config.yaml
model: "contrastive audio-text model"
dataset: "synthesized solo parts of chorales (CocoChorales)"
train_examples: 39062
n_mels: 64
hop_length: 320
input: "log_mel"
spec_augment: false
win_length: 512
tokenizer: "word"
vocab_size: 56
loss: "softmax"
embed_dim: 384
encoder_arch: "resnet_bottleneck"
encoder_norm: "batchnorm"
encoder_activation: "relu"
encoder_depths: [3, 3, 9, 3]
encoder_kernel_size: 3
encoder_stem: "deep"
encoder_avg_pool_shortcut: true
encoder_widths: [128, 256, 512, 1024]
text_encoder_causal: true
text_encoder_width: 128
text_encoder_layers: 7
text_encoder_norm: "layernorm_no_bias"
text_encoder_norm_position: "sandwich"
text_encoder_activation: "gelu"
text_encoder_mlp_ratio: 4
text_encoder_head_dim: 32
text_encoder_fused_qkv: true
text_encoder_bias: "all"
text_encoder_qk_norm: true
text_encoder_layer_scale_init: 0.1
text_encoder_parallel_block: false
text_encoder_inner_norm: false
text_encoder_positions: "rope"
init: "torch_default"
residual_init: "none"
optimizer: "muon"
muon_scale: "match_rms_adamw"
lr: 0.0035
momentum: 0.9
nesterov: true
orthogonalizer: "newton_schulz_5"
adamw_lr_other_params: 0.0022
l1_shrink: 0.003
steps: 7800
batch_size: 256
epochs: 51.1
lr_schedule: "cosine"
final_lr_fraction: 0.1
warmup_steps: 780
weight_decay: 0.2
adamw_weight_decay_other_params: 0.05
Rows from block 14 of the audio encoder of a small contrastive audio-text model, named by matrix and row number. Rows with one number belong to one channel. Each number is 128 + 32 x the weight over its row's rms, rounded and kept within 0 to 255. All counts start at 0. Numbers have three digits each. After the name is the row's rms in percent of the matrix's.
After each channel's rows are labels from the 100 clips, of 14848, where the channel reaches its highest value: "peak in band" is the frequency band that holds the peak. Only what is clearly more common there than usual is listed. The data: synthesized solo parts of chorales (CocoChorales). In brackets: how many of the 100, against the usual share in percent.
# convs1: 3x3 conv (encoder.blocks.14.convs.1.weight, 128x128x3x3, each kernel summed), inputs 0-63
# convs2: expand pointwise conv (encoder.blocks.14.convs.2.weight, 512x128x1x1, transposed), outputs 0-63

convs1.108 083:098140148094188127063091110085143119157096154126186119150142173097122117161150141123076091095082102024124122128135130067092159122124133061118120092144142070140138156084169141084132170100090093
convs2.108 087:174159125115110136136063096123102142124066126158082083122135183094103072058091112148174121097119138153139106114127115118098131115147149178142157146133090156133158113101122066138125116124115089
peak in band: 500 to 1000 Hz (55 vs 12.5)

convs1.57 122:122159154177164145157168103117143172165132132095143162173154161141163174152180123146139129113162161126092140142124182150153105151109148150141153126214183124155156129166218139200105193155176166
convs2.57 092:173079115128125108170085100146138159159104144126132128127100169076099129109117095104108194131145124088128085108133174150131167084152083026118118086146107086109089151151151088125153074158143137
peak in band: 1000 to 2000 Hz (85 vs 12.5)

convs1.62 115:119141140170140146124181108107132153189130103098158122136161137110142164126189169132112119115150153110105132095121190142108041089086152160139089097154174106144171163145111144230094157111139152
convs2.62 108:140101146141123113096124140131121130198072141181115102166135180180133186144120111092184143143178127129113102182128174148139103129192143106104138140117168169106119099095118152128128152109139109
peak in band: 2000 to 4000 Hz (52 vs 25); 1000 to 2000 Hz (46 vs 12.5)

convs1.16 118:108136123166106150160164116125075111126101088115106167103002109150160105142095077126138148091109147122098105120150128086152124186144130160144132091163111141178144070165170123180118069112122158
convs2.16 118:132105132178218138137148111115181140087131098121177133102141141098083166114104089086105146131123150136090126132137112137146154140121113078115139107146136151134145164176133108103107202199137136
peak in band: 1000 to 2000 Hz (51 vs 12.5)

convs1.80 079:049094123165074068143198105127156189174147133140103151120093109102178205133144195161111124131176152100148111139120147084096148127129100133119081140136137109103128154092141194186128092150131163
convs2.80 088:133070100065109140129156129052107108161128145043122118142119124081148105058169101066102176130098096133145021168080125122089146137148109075116136135084142091138117068158149135111146123123164175
peak in band: 250 to 500 Hz (98 vs 12.5)

convs1.17 099:143124149114141110108156112153129137098115168106110100135114162094198116126123119097101159156127111132131136173111159119125110097124196133101107137077157112112125182057154142121087168130168154
convs2.17 094:152149171128094083130150158153119122143174092179120146128136152124145178162128104087177096130102117100135095075150125104178135092101120073118121092144138114079116096144097118092128092168142158
peak in band: 250 to 500 Hz (96 vs 12.5)

convs1.88 116:084129082095134096114089065116069150073068088100111069144088126116138106115102135123095127138124153129077100072097120099095152084131087147102118041107073130168165100110114126104128078077079096
convs2.88 112:159113100123182157044108159137137127134130095139138158132142127128150126145088131162183129124150172138142126079146147074122201070110193175171111109164118068125059106091120134132109120082098158
peak in band: 500 to 1000 Hz (61 vs 12.5); 1000 to 2000 Hz (39 vs 12.5)

convs1.79 091:137149174146128126132148158090164142110124115059151137153127121096151143185127175133098097100179140086206139180127105175096110114167161116071089171137102151127114157156178145101112182184158131
convs2.79 092:162153128158087139118134076179152128081121118141133107166194130060165116172092144157138104099151099128080068107122187136162139113150115072097148089159081125109102134176134133134125189132131141
peak in band: 2000 to 4000 Hz (63 vs 25); 1000 to 2000 Hz (37 vs 12.5)

convs1.54 086:151132195142137128129124124117137113133150161143123110103085122069126143085126074124176118130132132101075119139135131175152184113151079075099150100151094121121149199120192133084154154106081079
convs2.54 103:134167134104094035078129149153093098166147142063149029136115072076159113123162152083083133115143114100200152137151094121066144132124147129137141089134135074154129076121049097124134133051139106
peak in band: 250 to 500 Hz (67 vs 12.5); 500 to 1000 Hz (33 vs 12.5)

convs1.73 094:149131112112163125095109188165105108131138130114116094124102144136165136133124093065090150149112137087189144169117147148181163146150118079129112168145131151171101106075123134107126146185133126
convs2.73 091:079074101091146138118071114098151070127184131101100165124165076099099073102115135115104150077096133090134102123139071118127115102123115171110177120128130241092067127156100154084118115084113195
peak in band: 1000 to 2000 Hz (58 vs 12.5)

convs1.20 164:139128139156127153162121155132139104129123154125041121114164129154121109117120019090114129131108152171130132113172125124130113178072000160162111166109109149135119133157116124115106129140118113
convs2.20 104:086126109129114195123136075083152122081127126190125138077121116103097115114120137203120131133117133159141217150128109103146124126172124088143167118147103109104122106108144125137092175112168144
peak in band: 1000 to 2000 Hz (86 vs 12.5)

convs1.64 103:131159075106188152119102106116148092132133149101073111184185157138074133182096015117178148163128163066132143154100090102159133138149129181144122146146148179140190142110113123131120196133094123
convs2.64 103:122107129138109192095158138186205126138117120067126140133124147154130157140166134148113070127152187147095125128145126142150128173084155128141113150134133130116144135084143132128126111139088172
peak in band: 4000 to 8000 Hz (100 vs 25)

convs1.82 076:127142151159109119124126140143098149137096120121139147144131108103095099108117138081182137128116168182176119255118116104176139151148065140147129222146136149134156134168160109117150150229116133
convs2.82 095:094152097089174131048049097085116071133144170178132096156128095110125147096078121101180085124084113137134115104147067115156155219126139156132092137102100110153236117131068145184133114141121100
peak in band: 1000 to 2000 Hz (75 vs 12.5)

convs1.115 080:076108094072111065139145069141146149107100189083118104092190173134138105109119085105137063128101127227100132093111112107117129128090167141131121098104176137166173164099142106086107147112153126
convs2.115 091:128135158133145110124119119110141114125126132133131127147171151123121189221068109125113114041141104109108147119156124100118113136155111140122151120114110121054131163090149105132131102150187081
peak in band: 500 to 1000 Hz (67 vs 12.5); 250 to 500 Hz (33 vs 12.5)

convs1.99 100:128108116088107120171156148167100164185106157143100031109164118199113132133151181075146167161136145170138127103119178151167123180075111154144131135148100126177104091172146160125118093142097158
convs2.99 094:144053153120048167138098134083158136129147117106155107167124119132103137120140111131139183116123175146130145134148069130115144173117137148104173108148178123127177137152142135136136125073169145
peak in band: 2000 to 4000 Hz (62 vs 25); 1000 to 2000 Hz (37 vs 12.5)

convs1.4 083:149103133129114138099148127113172124157161078126084167154096146154095168071141145133136161161181098140163165118117192062126145121142147093055127129110104123151150217126126152122179149126175153
convs2.4 084:162134126095078109109114133160146107148118125087122061151114073122143095074083160127112105145111137113173122129117100124086115122152083111112159154139138170146110115136082136141108145059139141
peak in band: 250 to 500 Hz (90 vs 12.5)

convs1.75 133:156161115077120162101144170108130127142203111124128100120130114110108114156123076115133114120123114130108147017186128144123108089144159075185000159103111122179115131137115130090084120099129140
convs2.75 113:131113117107121108172088124123071185103102133162094134116186103132153077117143146119129080158135161126114176107123123138094175114138124130193113120107120053143047126137141122132109060155063112
peak in band: 2000 to 4000 Hz (98 vs 25)

convs1.110 101:108231114090168146120125139127099116113127165152096101152194123136117092151122113151114137140110135166161173149147133162110127155142131182096136102119173142114130101116119099108135144119171107
convs2.110 102:144113124044146132202131134142145140129122073089085089206077113123065133055116083148099071133162065177128093158106106130117124108095137152133103124123134177148122100137121101057113149107120102
peak in band: 4000 to 8000 Hz (100 vs 25)

convs1.8 098:154120119114129174146124169138133128138191175170160115140088128075126105092123114147140119136145160125159115091188132165130134132195180201165072154122137255147116137101132120139139117105158138
convs2.8 095:145135148147117077072133143161138123111150144100127139106085087129119066166062132119199130129121077134115095106086107131120125142150128129156126117086154114151100130110116130119154122106150157
peak in band: 1000 to 2000 Hz (99 vs 12.5)

convs1.66 096:185146092122129122066093181171129116129130137184098092134109117107113121120139137020135156094113094052132120147112095104155146046119132113112125158064115072165126099095133124097107095134072105
convs2.66 089:185157122142173144129145106135099128159102136136088103099122141137139077134145124117113183177072109149154116076150099144099131157121073110129132129080187131154134079122159166143102130129156201
peak in band: 2000 to 4000 Hz (95 vs 25)

convs1.127 108:110129152147097113123128165159118178131095140149156132124120124111204163152101126068135153119145157207118119182126129119154170150168144167154170124102107103211105090136187144103132101156155123
convs2.127 099:084086107131144134131170123074215122128184155101157118079125123111063128127150097150095128086121126090114146076103120157098117136128099132075189116161114087082164143155109177132116100134233132
peak in band: 1000 to 2000 Hz (67 vs 12.5)

convs1.92 104:095083134154127130128102148161149163105076136079130132153126123157151172157121136042117139111175138147179141232130094103154120148128130178112209174163143154179153116147151145099129131238137104
convs2.92 101:119117139190128125140178164124125160117141101098158175121126182128135130103105121133200087166095133175107097117104094111176043131110115118128120172133121138068121144197160125121130152136126150
peak in band: 2000 to 4000 Hz (56 vs 25); 1000 to 2000 Hz (44 vs 12.5)

convs1.9 101:105135136139135122109130143134119128115073132158113158137140125184100101161100063162086124133137196118132144112131145157092116082152199146136099148128117198113113089043192145130129105167122132
convs2.9 110:129098131084054135190128121111135143128148144081109115083127115147142119179085125147143137174141098161115132000123162176147158147104128112121140161143114149126141071091134143075102077081139145
peak in band: 1000 to 2000 Hz (53 vs 12.5); 500 to 1000 Hz (46 vs 12.5)

convs1.13 110:123145193138152154130180146150131152143137138109160195135132114180161178090200131122111127141142196122149166113141181176113113141160087175136152113167131157183126121150171131123133101103138158
convs2.13 102:148112126088141091097148139051132182136140092085116133082107101106116156187112122151089189082153108096084130110173131123100103125114115118132120061131140139110125149108175164159096139111109072
peak in band: 2000 to 4000 Hz (88 vs 25)

convs1.116 123:112197117125195144174096119108129084118124172142099150181160164122102117245111113146139118128145144088133168114133114190119156075190112153133127132146201109121166133134137125134111227107137106
convs2.116 115:126122145158108126075114095199089121093080133155122103104093084132129116135111155116139120199122125158167161123132130110190107123132136101170116124119074157135129090075144134146119138138106113
peak in band: 4000 to 8000 Hz (100 vs 25)

convs1.104 099:129107167118113125127116142142103135124152132121121078157112126094155118158120184112145120140110174145133126105161145237167181160125213129142118137146099127153112089169159137159146098108042128
convs2.104 093:108094160177145152118160157119107106142104080086143133143126100079128149127154112131156179141124133123082146082138116129126124153148095109159137139120143107138186099175115160125119144128129152
peak in band: 1000 to 2000 Hz (90 vs 12.5)

convs1.5 074:083154142120115110177143119176165129116125184088181085117192165040140103121080175104111136131140155087144112160089161069153157105157186122149136136117125167161143193110144116124090136125122155
convs2.5 091:127116143149126124153075109085127136169117143080105125148132129132166161085122167070120150124186091120093008074122126113165108153107114096048126136121138208087141131118112117096138093142146147
peak in band: 250 to 500 Hz (95 vs 12.5)

convs1.21 087:130141147149099126090155127138113134142116113143111125124068121012157118116149059125093126082066112063130121117105108070118187149093075116109149129140092161174129063100110093126151116111112117
convs2.21 092:152124145140183132084135148205146104166102121110128111113151091086123148189111152186104120163192152105132083109178128105123138137158123104174136073145173140152154113137113126118141162127083139
peak in band: 1000 to 2000 Hz (54 vs 12.5)

convs1.15 114:164130111113175154103131146146099139127153123208110115107118148123140069119119077112135158128104164066120144118153116137139149072122067092142140151075097136182112107076115113112191097117086146
convs2.15 099:110134102137139073142208135117139146173125140149108116161156104064136200132087108049050164143162100092174122136119137168095140105104126146125145117129152116109165177097091136139137184117117192
peak in band: 1000 to 2000 Hz (75 vs 12.5)

convs1.103 092:105142155135124109121110155121129126114098128131143108112204138124115168125083142055117113099126125203218115115134101152112072168121172177094111182130126125152130128133147142103124101182109121
convs2.103 102:127104129108085127117104125136123111114145101147128134125119084161148136112159072098079024120075179124163106136127221159118123131085093120095124161119177138144129095127109135118111083112122133
peak in band: 1000 to 2000 Hz (50 vs 12.5); 500 to 1000 Hz (39 vs 12.5)

convs1.11 099:045104147145116145088127090076123148066103129037101088106174114090175112103112143073157119107121151139113145091157127121114047142063120151123126103106104094147133115114141120117090154102131114
convs2.11 098:161156092180116122124128162089146142107121129180159136160115120125151134162125092134179107110055138159172063155108111104169112127147116146118134202077163134155101096136155122150131145184157184
peak in band: 2000 to 4000 Hz (89 vs 25)

convs1.63 118:141217163158158144106094142123119088126117154137130118112148153139132105212091121116019095169143130124123154103133104164128143147115119090154164137124135116192167105145134055100191161115085146
convs2.63 104:148098069129135134151121127124132190135137116105140148159170109206120104112109131139105145134244057099081130094147171084173113152138094111148123125115125102121139102144137111131127143145134100
peak in band: 4000 to 8000 Hz (100 vs 25)

convs1.107 084:153140137082116159097133172156142138144144150162180112090134133180152117117101147076085150139126133168153099155123116118117131103117084107119072159057142029167093110078091112087084106118146127
convs2.107 100:134071149049148107121122127130148130161141104088158137082096136156135158085043124129158113127115125104097068117072146103118105140136109105095116131158130128089124155114135103107108133103146132
peak in band: 500 to 1000 Hz (94 vs 12.5)

convs1.2 087:136152164123098129169124123109100137139178108165079102115118115127118145139102053117179152124161174173178102115142107152120131133090098090101139110205119117053135118182152148158148095140139132
convs2.2 104:116121198111177158113128118132170130176115106073133153126129165048126136116089105115101117107099116132132103160108145130123136126122101149078142124096168153066133145107127142099100129071106108
peak in band: 1000 to 2000 Hz (99 vs 12.5)

convs1.12 098:129154144102166119146112109109166116098117153111047135207094194102081129169103061123072112099094101118124154107130087083155064119184112218159091123107181156135139072114083138140126176145122148
convs2.12 097:114130143142111120075226135113161176134175118155085174139156087109099113126141146192139128121111143137113117103098117134147096104131087156131116148114150161081119113124178205109120116167071113
peak in band: 4000 to 8000 Hz (100 vs 25)

convs1.49 094:130121162216116145158155151127092125135154133107095127077137106125148142137149194140120078127134181087149132201140118092136096185170146112152146097188124097127128107224120115152107081124100120
convs2.49 101:144132131178150084139182116184079152155125158082151167138139136123053175077128127147102116121143134103096064148111105163137133176123114121070188131040130119115152195121148155089166198170086149
peak in band: 1000 to 2000 Hz (89 vs 12.5)

convs1.25 111:161119189118110181148135162125099137137118135102165096138109117115104136110125139000127089095139116089202126154135141091168139122135140157094108175103146105171115135127141125095116124163082121
convs2.25 110:152178101121162123139124110129174142143159112096082139076146121130120115116103151052129145123073114089136130104098116121132119096131150144123178063146192127095116122079108148167087148091142157
peak in band: 2000 to 4000 Hz (64 vs 25); 1000 to 2000 Hz (36 vs 12.5)

convs1.43 101:094173082087148096157103110107097097116113109109175129115097107118140083122070156145083104084104162092135100180111096086123202062132129084134175117108126083120103071073121102079152099145069107
convs2.43 098:131131070240102076160132135156097116177087142147210104095105066120137050133215134133088172127084101115158114128203118172124138091148167097110168078122119107130094095109122130123145187159122136
peak in band: 4000 to 8000 Hz (100 vs 25)

convs1.50 101:133200105102153130145102118141138114125121113103030127172162124147104101196131097145097123081112098100120162135117099122089100136114118087145085139140136127147170128148109089181140148145119100
convs2.50 098:144134199134076125109080140151172143165117110166089064222205180124162100114112122096189081140150164129155153151099094170114113159086030150088182072111132150107110137121165108145182109117139101
peak in band: 4000 to 8000 Hz (100 vs 25)

convs1.0 107:123170111113173142197090111118168099120124153128047124203124160143136105101091123117134144118134098170134176104125092126102133135109134154200073115123188151098083178131086116088161183133140119
convs2.0 099:122158160129171158167102115154135174125148133081132150171131129125128146187120156124113136122156150125103159149081125167124148119096140112130087093132130155115110170164118104104127118109147089
peak in band: 500 to 1000 Hz (89 vs 12.5)

convs1.14 095:124139170172138194140159152127129190142161144146089187106101136161135114150106069215065121095135130134166139096164106095127130158153134167205143099137103179184124087147152116174158082090099170
convs2.14 094:158109133197086075132121093148111090130125131118178182061102103125136154108100063126104135042122073105098127126126123127138104134124094128101146155095129133120097174159093154108047187108100150
peak in band: 1000 to 2000 Hz (97 vs 12.5)

convs1.74 111:117133157226113120098208094111152187154145145145150155104170130146171171192187126180203072146165094156103126100181167104111115108179153116130123118163094132135137155155173176197111128104087183
convs2.74 103:156130127115149069095034020107134128185024123116112044110153168102122123100205111073112133193116064109117087118147136106117117097092107144193082143114113124144109170187103064103124077091132155
peak in band: 1000 to 2000 Hz (57 vs 12.5)

convs1.23 077:182115175166132182128101152148080098149138149167149179136108132170146159115109128110138112095157149186165144240148087121125138175133127118173122154104106108141118121133218131119120154176133128
convs2.23 095:185082092142080141173109139124144142146108124113193129146060088114086120119124101183105149110085125110122124139113090187164120129170126137143107118099087102109128174151157119081109160210124131
peak in band: 2000 to 4000 Hz (73 vs 25)

convs1.46 118:119110153169130139104199136143126190188118144103171166149144111103139172130219119091088167118147118153135131141126162124123124111112164112105072137124130137121162134112191130143082141147169167
convs2.46 089:112180112124149103093123163091137229161137135139143159183141116077158110172159127157118112155109079080066123177120114172144136164096106105125093075123117150143161163226144114057140095121185073
peak in band: 500 to 1000 Hz (50 vs 12.5); 1000 to 2000 Hz (44 vs 12.5)

convs1.61 100:118172087145158157170100116143192126141144166145018153166172129143109100175140105097171155150094143109113168087115122168179142138163089170159136126133179175096166162141077110122154155104127136
convs2.61 115:132079133126131180072133126132179126127108127154125130135111072124140105167153123161101127120095124184089166141163133127137137163073121111112106094156127147115138108116129136135130117081105129
peak in band: 1000 to 2000 Hz (98 vs 12.5)

convs1.47 075:195139138070120123142101130168109086146169136141136096117129118152151116122148102144095176152093094093150113244135105117121126071084165105125158151116091127130114140090067135103109130180143148
convs2.47 094:123143107132099129098122106134100106130110121128090134164132080135135103119165125101152119103128136201114125095139143120130102191144103087104113202134126051124135090107073124147160040075102096
peak in band: 500 to 1000 Hz (91 vs 12.5)

convs1.86 085:206138165124139127083120174165173132141151139194168100128201120137155104136122081180158141132134161093128132111163120126159163134175158183153142129126099117137155160110139123099154135103164120
convs2.86 097:117077135096065156185138190115135133092129113111125130122120133108056137100102070109157136125098144072137091114090099073133152100099105157101136090132123111046046075112125118126046133082124102
peak in band: 500 to 1000 Hz (62 vs 12.5)

convs1.117 077:125135138164145144135148133194092126108151150142041148148108152096176131119122191118108179146113148177115129182115076133167181072167138144154220136137148098116140094135163123098189135175090119
convs2.117 100:128114110127138140130109147133170046125048143116117134098089119100132093127113125065092132129107109163105100131140124131151168129130128112094151124120164196175187109119155126110194130154158138
peak in band: 1000 to 2000 Hz (52 vs 12.5)

convs1.58 091:111134159125113144066125179206149099131170140139127119117096146150172124129096127078144158157155107150136112200133110105193117083151122211143166165170130072173154122076153141115104116156153091
convs2.58 103:154149135187109115125114175107138133145128129107129163126145131133085092120089126158118167080108137069114155074070154100060077133080129075116156072119175104157115120101125132126179099086161169
peak in band: 2000 to 4000 Hz (75 vs 25)

convs1.31 120:128126161144113190116173156096137168163191116113200188106129119174134159175149182176147095147178161160092139079191163151117090151114162076139100101182102155119125122150135150131096138099131150
convs2.31 097:178065114162143116147199117184137074191113167174150058074121107109169114121094050092049138128163103105141100062110132125186105123055097107126086125118128127124101122125104128131130124172106146
peak in band: 2000 to 4000 Hz (51 vs 25); 1000 to 2000 Hz (49 vs 12.5)

convs1.34 115:137227140119204136128103151137099097134153161149137154177162192118200116112128181110099127149122148124127158146114112213124169139141126173128146100122171146134146104095152129113126134113174125
convs2.34 102:121137112110105166140100120114148148063157073088100099132105143196128119078184048119128087092176127175098088115129122139152149124136112131181051146147150141168101090085116136125186107126174080
peak in band: 4000 to 8000 Hz (100 vs 25)

convs1.120 112:090162119133100111127098140142096123062078127121156065128114089102113122097096126074121121080107135089114116162120089088103103129113109110083114104095141063163108064108126108141123106143059082
convs2.120 096:161170139148121091077129139167104102205174103143180165089119121197140143126110081166109113107070179139160133074121110137108133100135130139119125142164140103132115088147143102135096127123110101
peak in band: 1000 to 2000 Hz (55 vs 12.5); 500 to 1000 Hz (39 vs 12.5)

convs1.53 095:099129081102176162148118123103164112089136137126082137193140176085083164176129123152122134080115109137110133122084105102132133115044022133132137132086194119105164125175100136090129221142079107
convs2.53 108:137121128068116126136140131096200146131131103111115130138126089169105099107120191162142155163118158134123117091138125161136135148124104131105123111135183142132144104133137133137152114115134145
peak in band: 4000 to 8000 Hz (100 vs 25)

convs1.111 078:130101146116119166150120088106152150113137106136179161153085127131150169123142137146105174110111102086178102232150121080138166131140146126161126166098109133108203115126187137122118133249134148
convs2.111 119:142096104118128218131093168125102148117146098081194179120092115163095148144155207124163183146117133100157145084114095120149086177099140139118083149037148133205174148092124052117124117133127128
peak in band: 2000 to 4000 Hz (84 vs 25)

convs1.3 079:178087173133121165122108120118147129109137122098172102107156132122140123073109139131076138134140081107142124138224061035139137141121074128144064121133116122152101145145126103076096126063110111
convs2.3 103:102167111077162146123113153178155118079129115102125109081106121157156081115084124184229062092129140063108101109116142061087134112131086124121132111146127093112128116095121139074116007108144096
peak in band: 500 to 1000 Hz (70 vs 12.5)

convs1.77 092:119107191144148114150154104090145142189143070115181147128084130120107109161112146122134069112130165161155124087147122013141143125152178166152100163175122120168168158154174136179089157157070145
convs2.77 100:201123105132159191170083090112173109174087124136084086119163129084166126139129125078135125178144143084102131123090129160114112147152114120156122113104095101146194125147124149046115209104112128
peak in band: 2000 to 4000 Hz (65 vs 25); 1000 to 2000 Hz (35 vs 12.5)

convs1.87 098:171128177157119144125099148131125157135165106157197130112075133098097108130108138166192148135155212064151151125149148135150099140121144089152078148150136116201094136118144132196129114115114146
convs2.87 090:109144162137124139075171107141115170139100066073178155127134123069127171115132132095033166102090107135130111086103130132136158151065139099106165143128124156064140143105130136115135156142108125
peak in band: 1000 to 2000 Hz (51 vs 12.5)

convs1.78 081:141106119070143167150109187116108093136121150149066167097141131105109147127102108195145162187125093130111115150117153088138140117190088083111132209137078122074124124144099124157107058204159152
convs2.78 110:109164083191103158110118165108089108108120111184137154141088066134123102172126097212102199159163139125144162109157123093129112129135186170151148157124130074178135101137097110135077144138061127
peak in band: 500 to 1000 Hz (67 vs 12.5)

convs1.44 126:134128146140128136168103156131132115129147115111033066118139118094041126146134031104130120148131156139149110093139131141161145213104017149141124134113111138130148131170098101121126140106081122
convs2.44 100:122157160117113172105119107117119081101128126125102174175124124151130104122138118161117034153149065216123137116140170115083126111125126153167143153139178192087122133109131119121105105138124122
peak in band: 250 to 500 Hz (100 vs 12.5)

convs1.45 088:074178061104154112140120093071124120119100181051133088123112161133088120200163179090126091126113101129178141183124055178094120142118125123091113140106130119129204108142105104094062135129062127
convs2.45 087:106157115127110076123102112085128076136139151202176142181178149123141073140119103131122095107098133146153129200109203135143135154061140163143123132095112126143077121129098162141121106121112103
peak in band: 4000 to 8000 Hz (100 vs 25)

convs1.114 074:100148087101150128060117106104148123093091147125175132152089197114163128191127130061119140127100111069148126137109127173118142115083141066102180145080162043165123112104146087108178098146068114
convs2.114 100:140193114095054037126130125135161142161097141041174090120109117087109128098126154149107201076128147148177107135153121131093109116133140184099157112120110115145149130083175101142099121098067143
peak in band: 500 to 1000 Hz (75 vs 12.5)

convs1.98 106:140159149120149184129073148129089097115148169165034138123131125149142096213092044081102146143118154172115144116132088158119121101115162244139114162145154154123117089120186105107136118118128093
convs2.98 101:128104130092146114137112097154088121108119101143086128112124053097127121170120081117200078115131078193107119107167129099112110115152127092113126089136119097164126137126112144117177146129123123
peak in band: 1000 to 2000 Hz (100 vs 12.5)

convs1.89 112:118080111174121103151175105091124161148124116115143133138108126092152238145182125123128163140161214126091126067128162183127108165082124167106142115155170129147163122127165164127139156102149145
convs2.89 087:116125143076128055128127118108168130092119121074110155095105161147149131138167124154136164140151093133107096098097096135139121182197111140133122124115175139138133162153136173116100114097130115
peak in band: 1000 to 2000 Hz (84 vs 12.5)

convs1.76 110:079094160153109135136191120120153222119112135128155189124138126135157218134136180171119145130147128153094132121144176106174134140138170164090168141163129137124142108132200202173095145115159165
convs2.76 093:235134140073136118124145079097107209145100103121067064130097119099101110126129085109125165155106115130130101107091146100116146063143125070141116131126077106150091124138107048153125129089140143
peak in band: 1000 to 2000 Hz (82 vs 12.5)

convs1.41 088:139123162097159101092096181156100122160139159179114140124086149150099108085200173124093113118117114117137145216101142177105105108066075092146109145102122108092090140091075070118104129170122149
convs2.41 103:125093095129115144154151113131148125138140121099077140133127069130136114156098116126135156094148098118155105143185169049133164142177116136163102109133132028121123134124061087189089128119185095
peak in band: 500 to 1000 Hz (87 vs 12.5)

convs1.112 103:147136110119130154175110118115095090118191046137095093135146104149060117138104140141180121139134127080132123139150108117167096223094141086191106094101146083126161102215058101122129125130126139
convs2.112 106:124142127060171194045113133127126133114099120121142091118150135133115120110085126191113139108131143148131160153086132149138158141147170129150151177203114123170134215081122097094155212188124067
peak in band: 1000 to 2000 Hz (60 vs 12.5)

convs1.48 082:158108169166108127119167181140181116143170103130156120112106145123206154154132152068162163120169170171164129125158136137159155158121157112173117161123110100141150148147175165105152133176118137
convs2.48 091:118091128052159166106200147106140093083093083162161154124192120048119149146030129146132121109172122073063154088139135142125120121119156093092191144180117200144153124103114123065155083098155184
peak in band: 1000 to 2000 Hz (83 vs 12.5)

convs1.81 089:136138116071126136136103131143146123107152155144099134147156143148130061094100132138201095117101131187151124159146160123145066122123187158160126119092132089146141139153102113151143105118066104
convs2.81 116:101147157121133176144139116147064112100124099088160105151152129128103109127078188071172144133132139135124183030058105127091135135119083047126113141165146136126126129107120107129094061144189134
peak in band: 250 to 500 Hz (73 vs 12.5)

convs1.30 076:178129218161154193078120188137150140145142142113135165107131108114180151176133117060092157160138134126170133147150126116165177080180162139129077207114125157141138160122170158116142154123104159
convs2.30 094:120114125132101126087127174106110078135127155155136119145130121103137124145117097127187147112084120108123088131106119098116046107126141160114158116169143070137103117047101130067073087090091158
peak in band: 500 to 1000 Hz (65 vs 12.5)

convs1.97 076:109113127131123152105199123152137119090117120109101105095100127146153170179113090073103122114102137127205111220176060135133150115119151164085161183120111132113147094111142143063152143204113103
convs2.97 098:115195072090117156194139148105121087083109120141127131119115134142148081177149133112113163129119074115112215137132125101124092172131130150106109076114103091210175148069128120133176127135139148
peak in band: 1000 to 2000 Hz (64 vs 12.5)

convs1.60 125:132217096105164106102129118128131172140131138105083100228139144147122153112134122098095123121119086146107139104103148135121096131112115171115177110127222128187143106144106140095180199107097123
convs2.60 098:049052178120115101230115109115115100106150159092126126192180106086064137202136138187234133171163153156124171093142089128101129112120078119095153127076154067102128079134130146054065124130162119
peak in band: 4000 to 8000 Hz (100 vs 25)

convs1.90 073:148120097101168088085127105146141094120048111131141072181074156070078112147134168190104162108146135137143129098155138140127137061088125120075106104147131116215195112087094163147122158087102111
convs2.90 082:157121138129151079004154152141167113126137082106141097110127115090139095096170155106142095105107126129131053127125141135118131118139131090072104113122179141163120078138131143152099129061157155
peak in band: 4000 to 8000 Hz (96 vs 25)

convs1.52 100:102180116069120117088117130106110109160110169120198121145126105165192103130112148122064171148138083158206166127158135148102090052113190120145077137141104100109135116105129122095127169175153117
convs2.52 103:133091120127128102129159146139153156127144126137158079129090103115151134166146118121110106130150125101095148123162142125122140118109151066131078188123170175068154163152144122108116136114150119
peak in band: 500 to 1000 Hz (69 vs 12.5); 250 to 500 Hz (31 vs 12.5)

convs1.40 101:138160142123120142109157144152094087144127143158119098087075098070107128079143130000122124146123140081191130145133156123171130085135129136125083156123116130221143135105115144114145120155164151
convs2.40 099:120110124097119127084150145128118143171081122163126153151178138141161174151104120159241160103130111087122177140092150126135100091070068163096145128168145149099111110126122156152133169130101193
peak in band: 2000 to 4000 Hz (55 vs 25); 1000 to 2000 Hz (42 vs 12.5)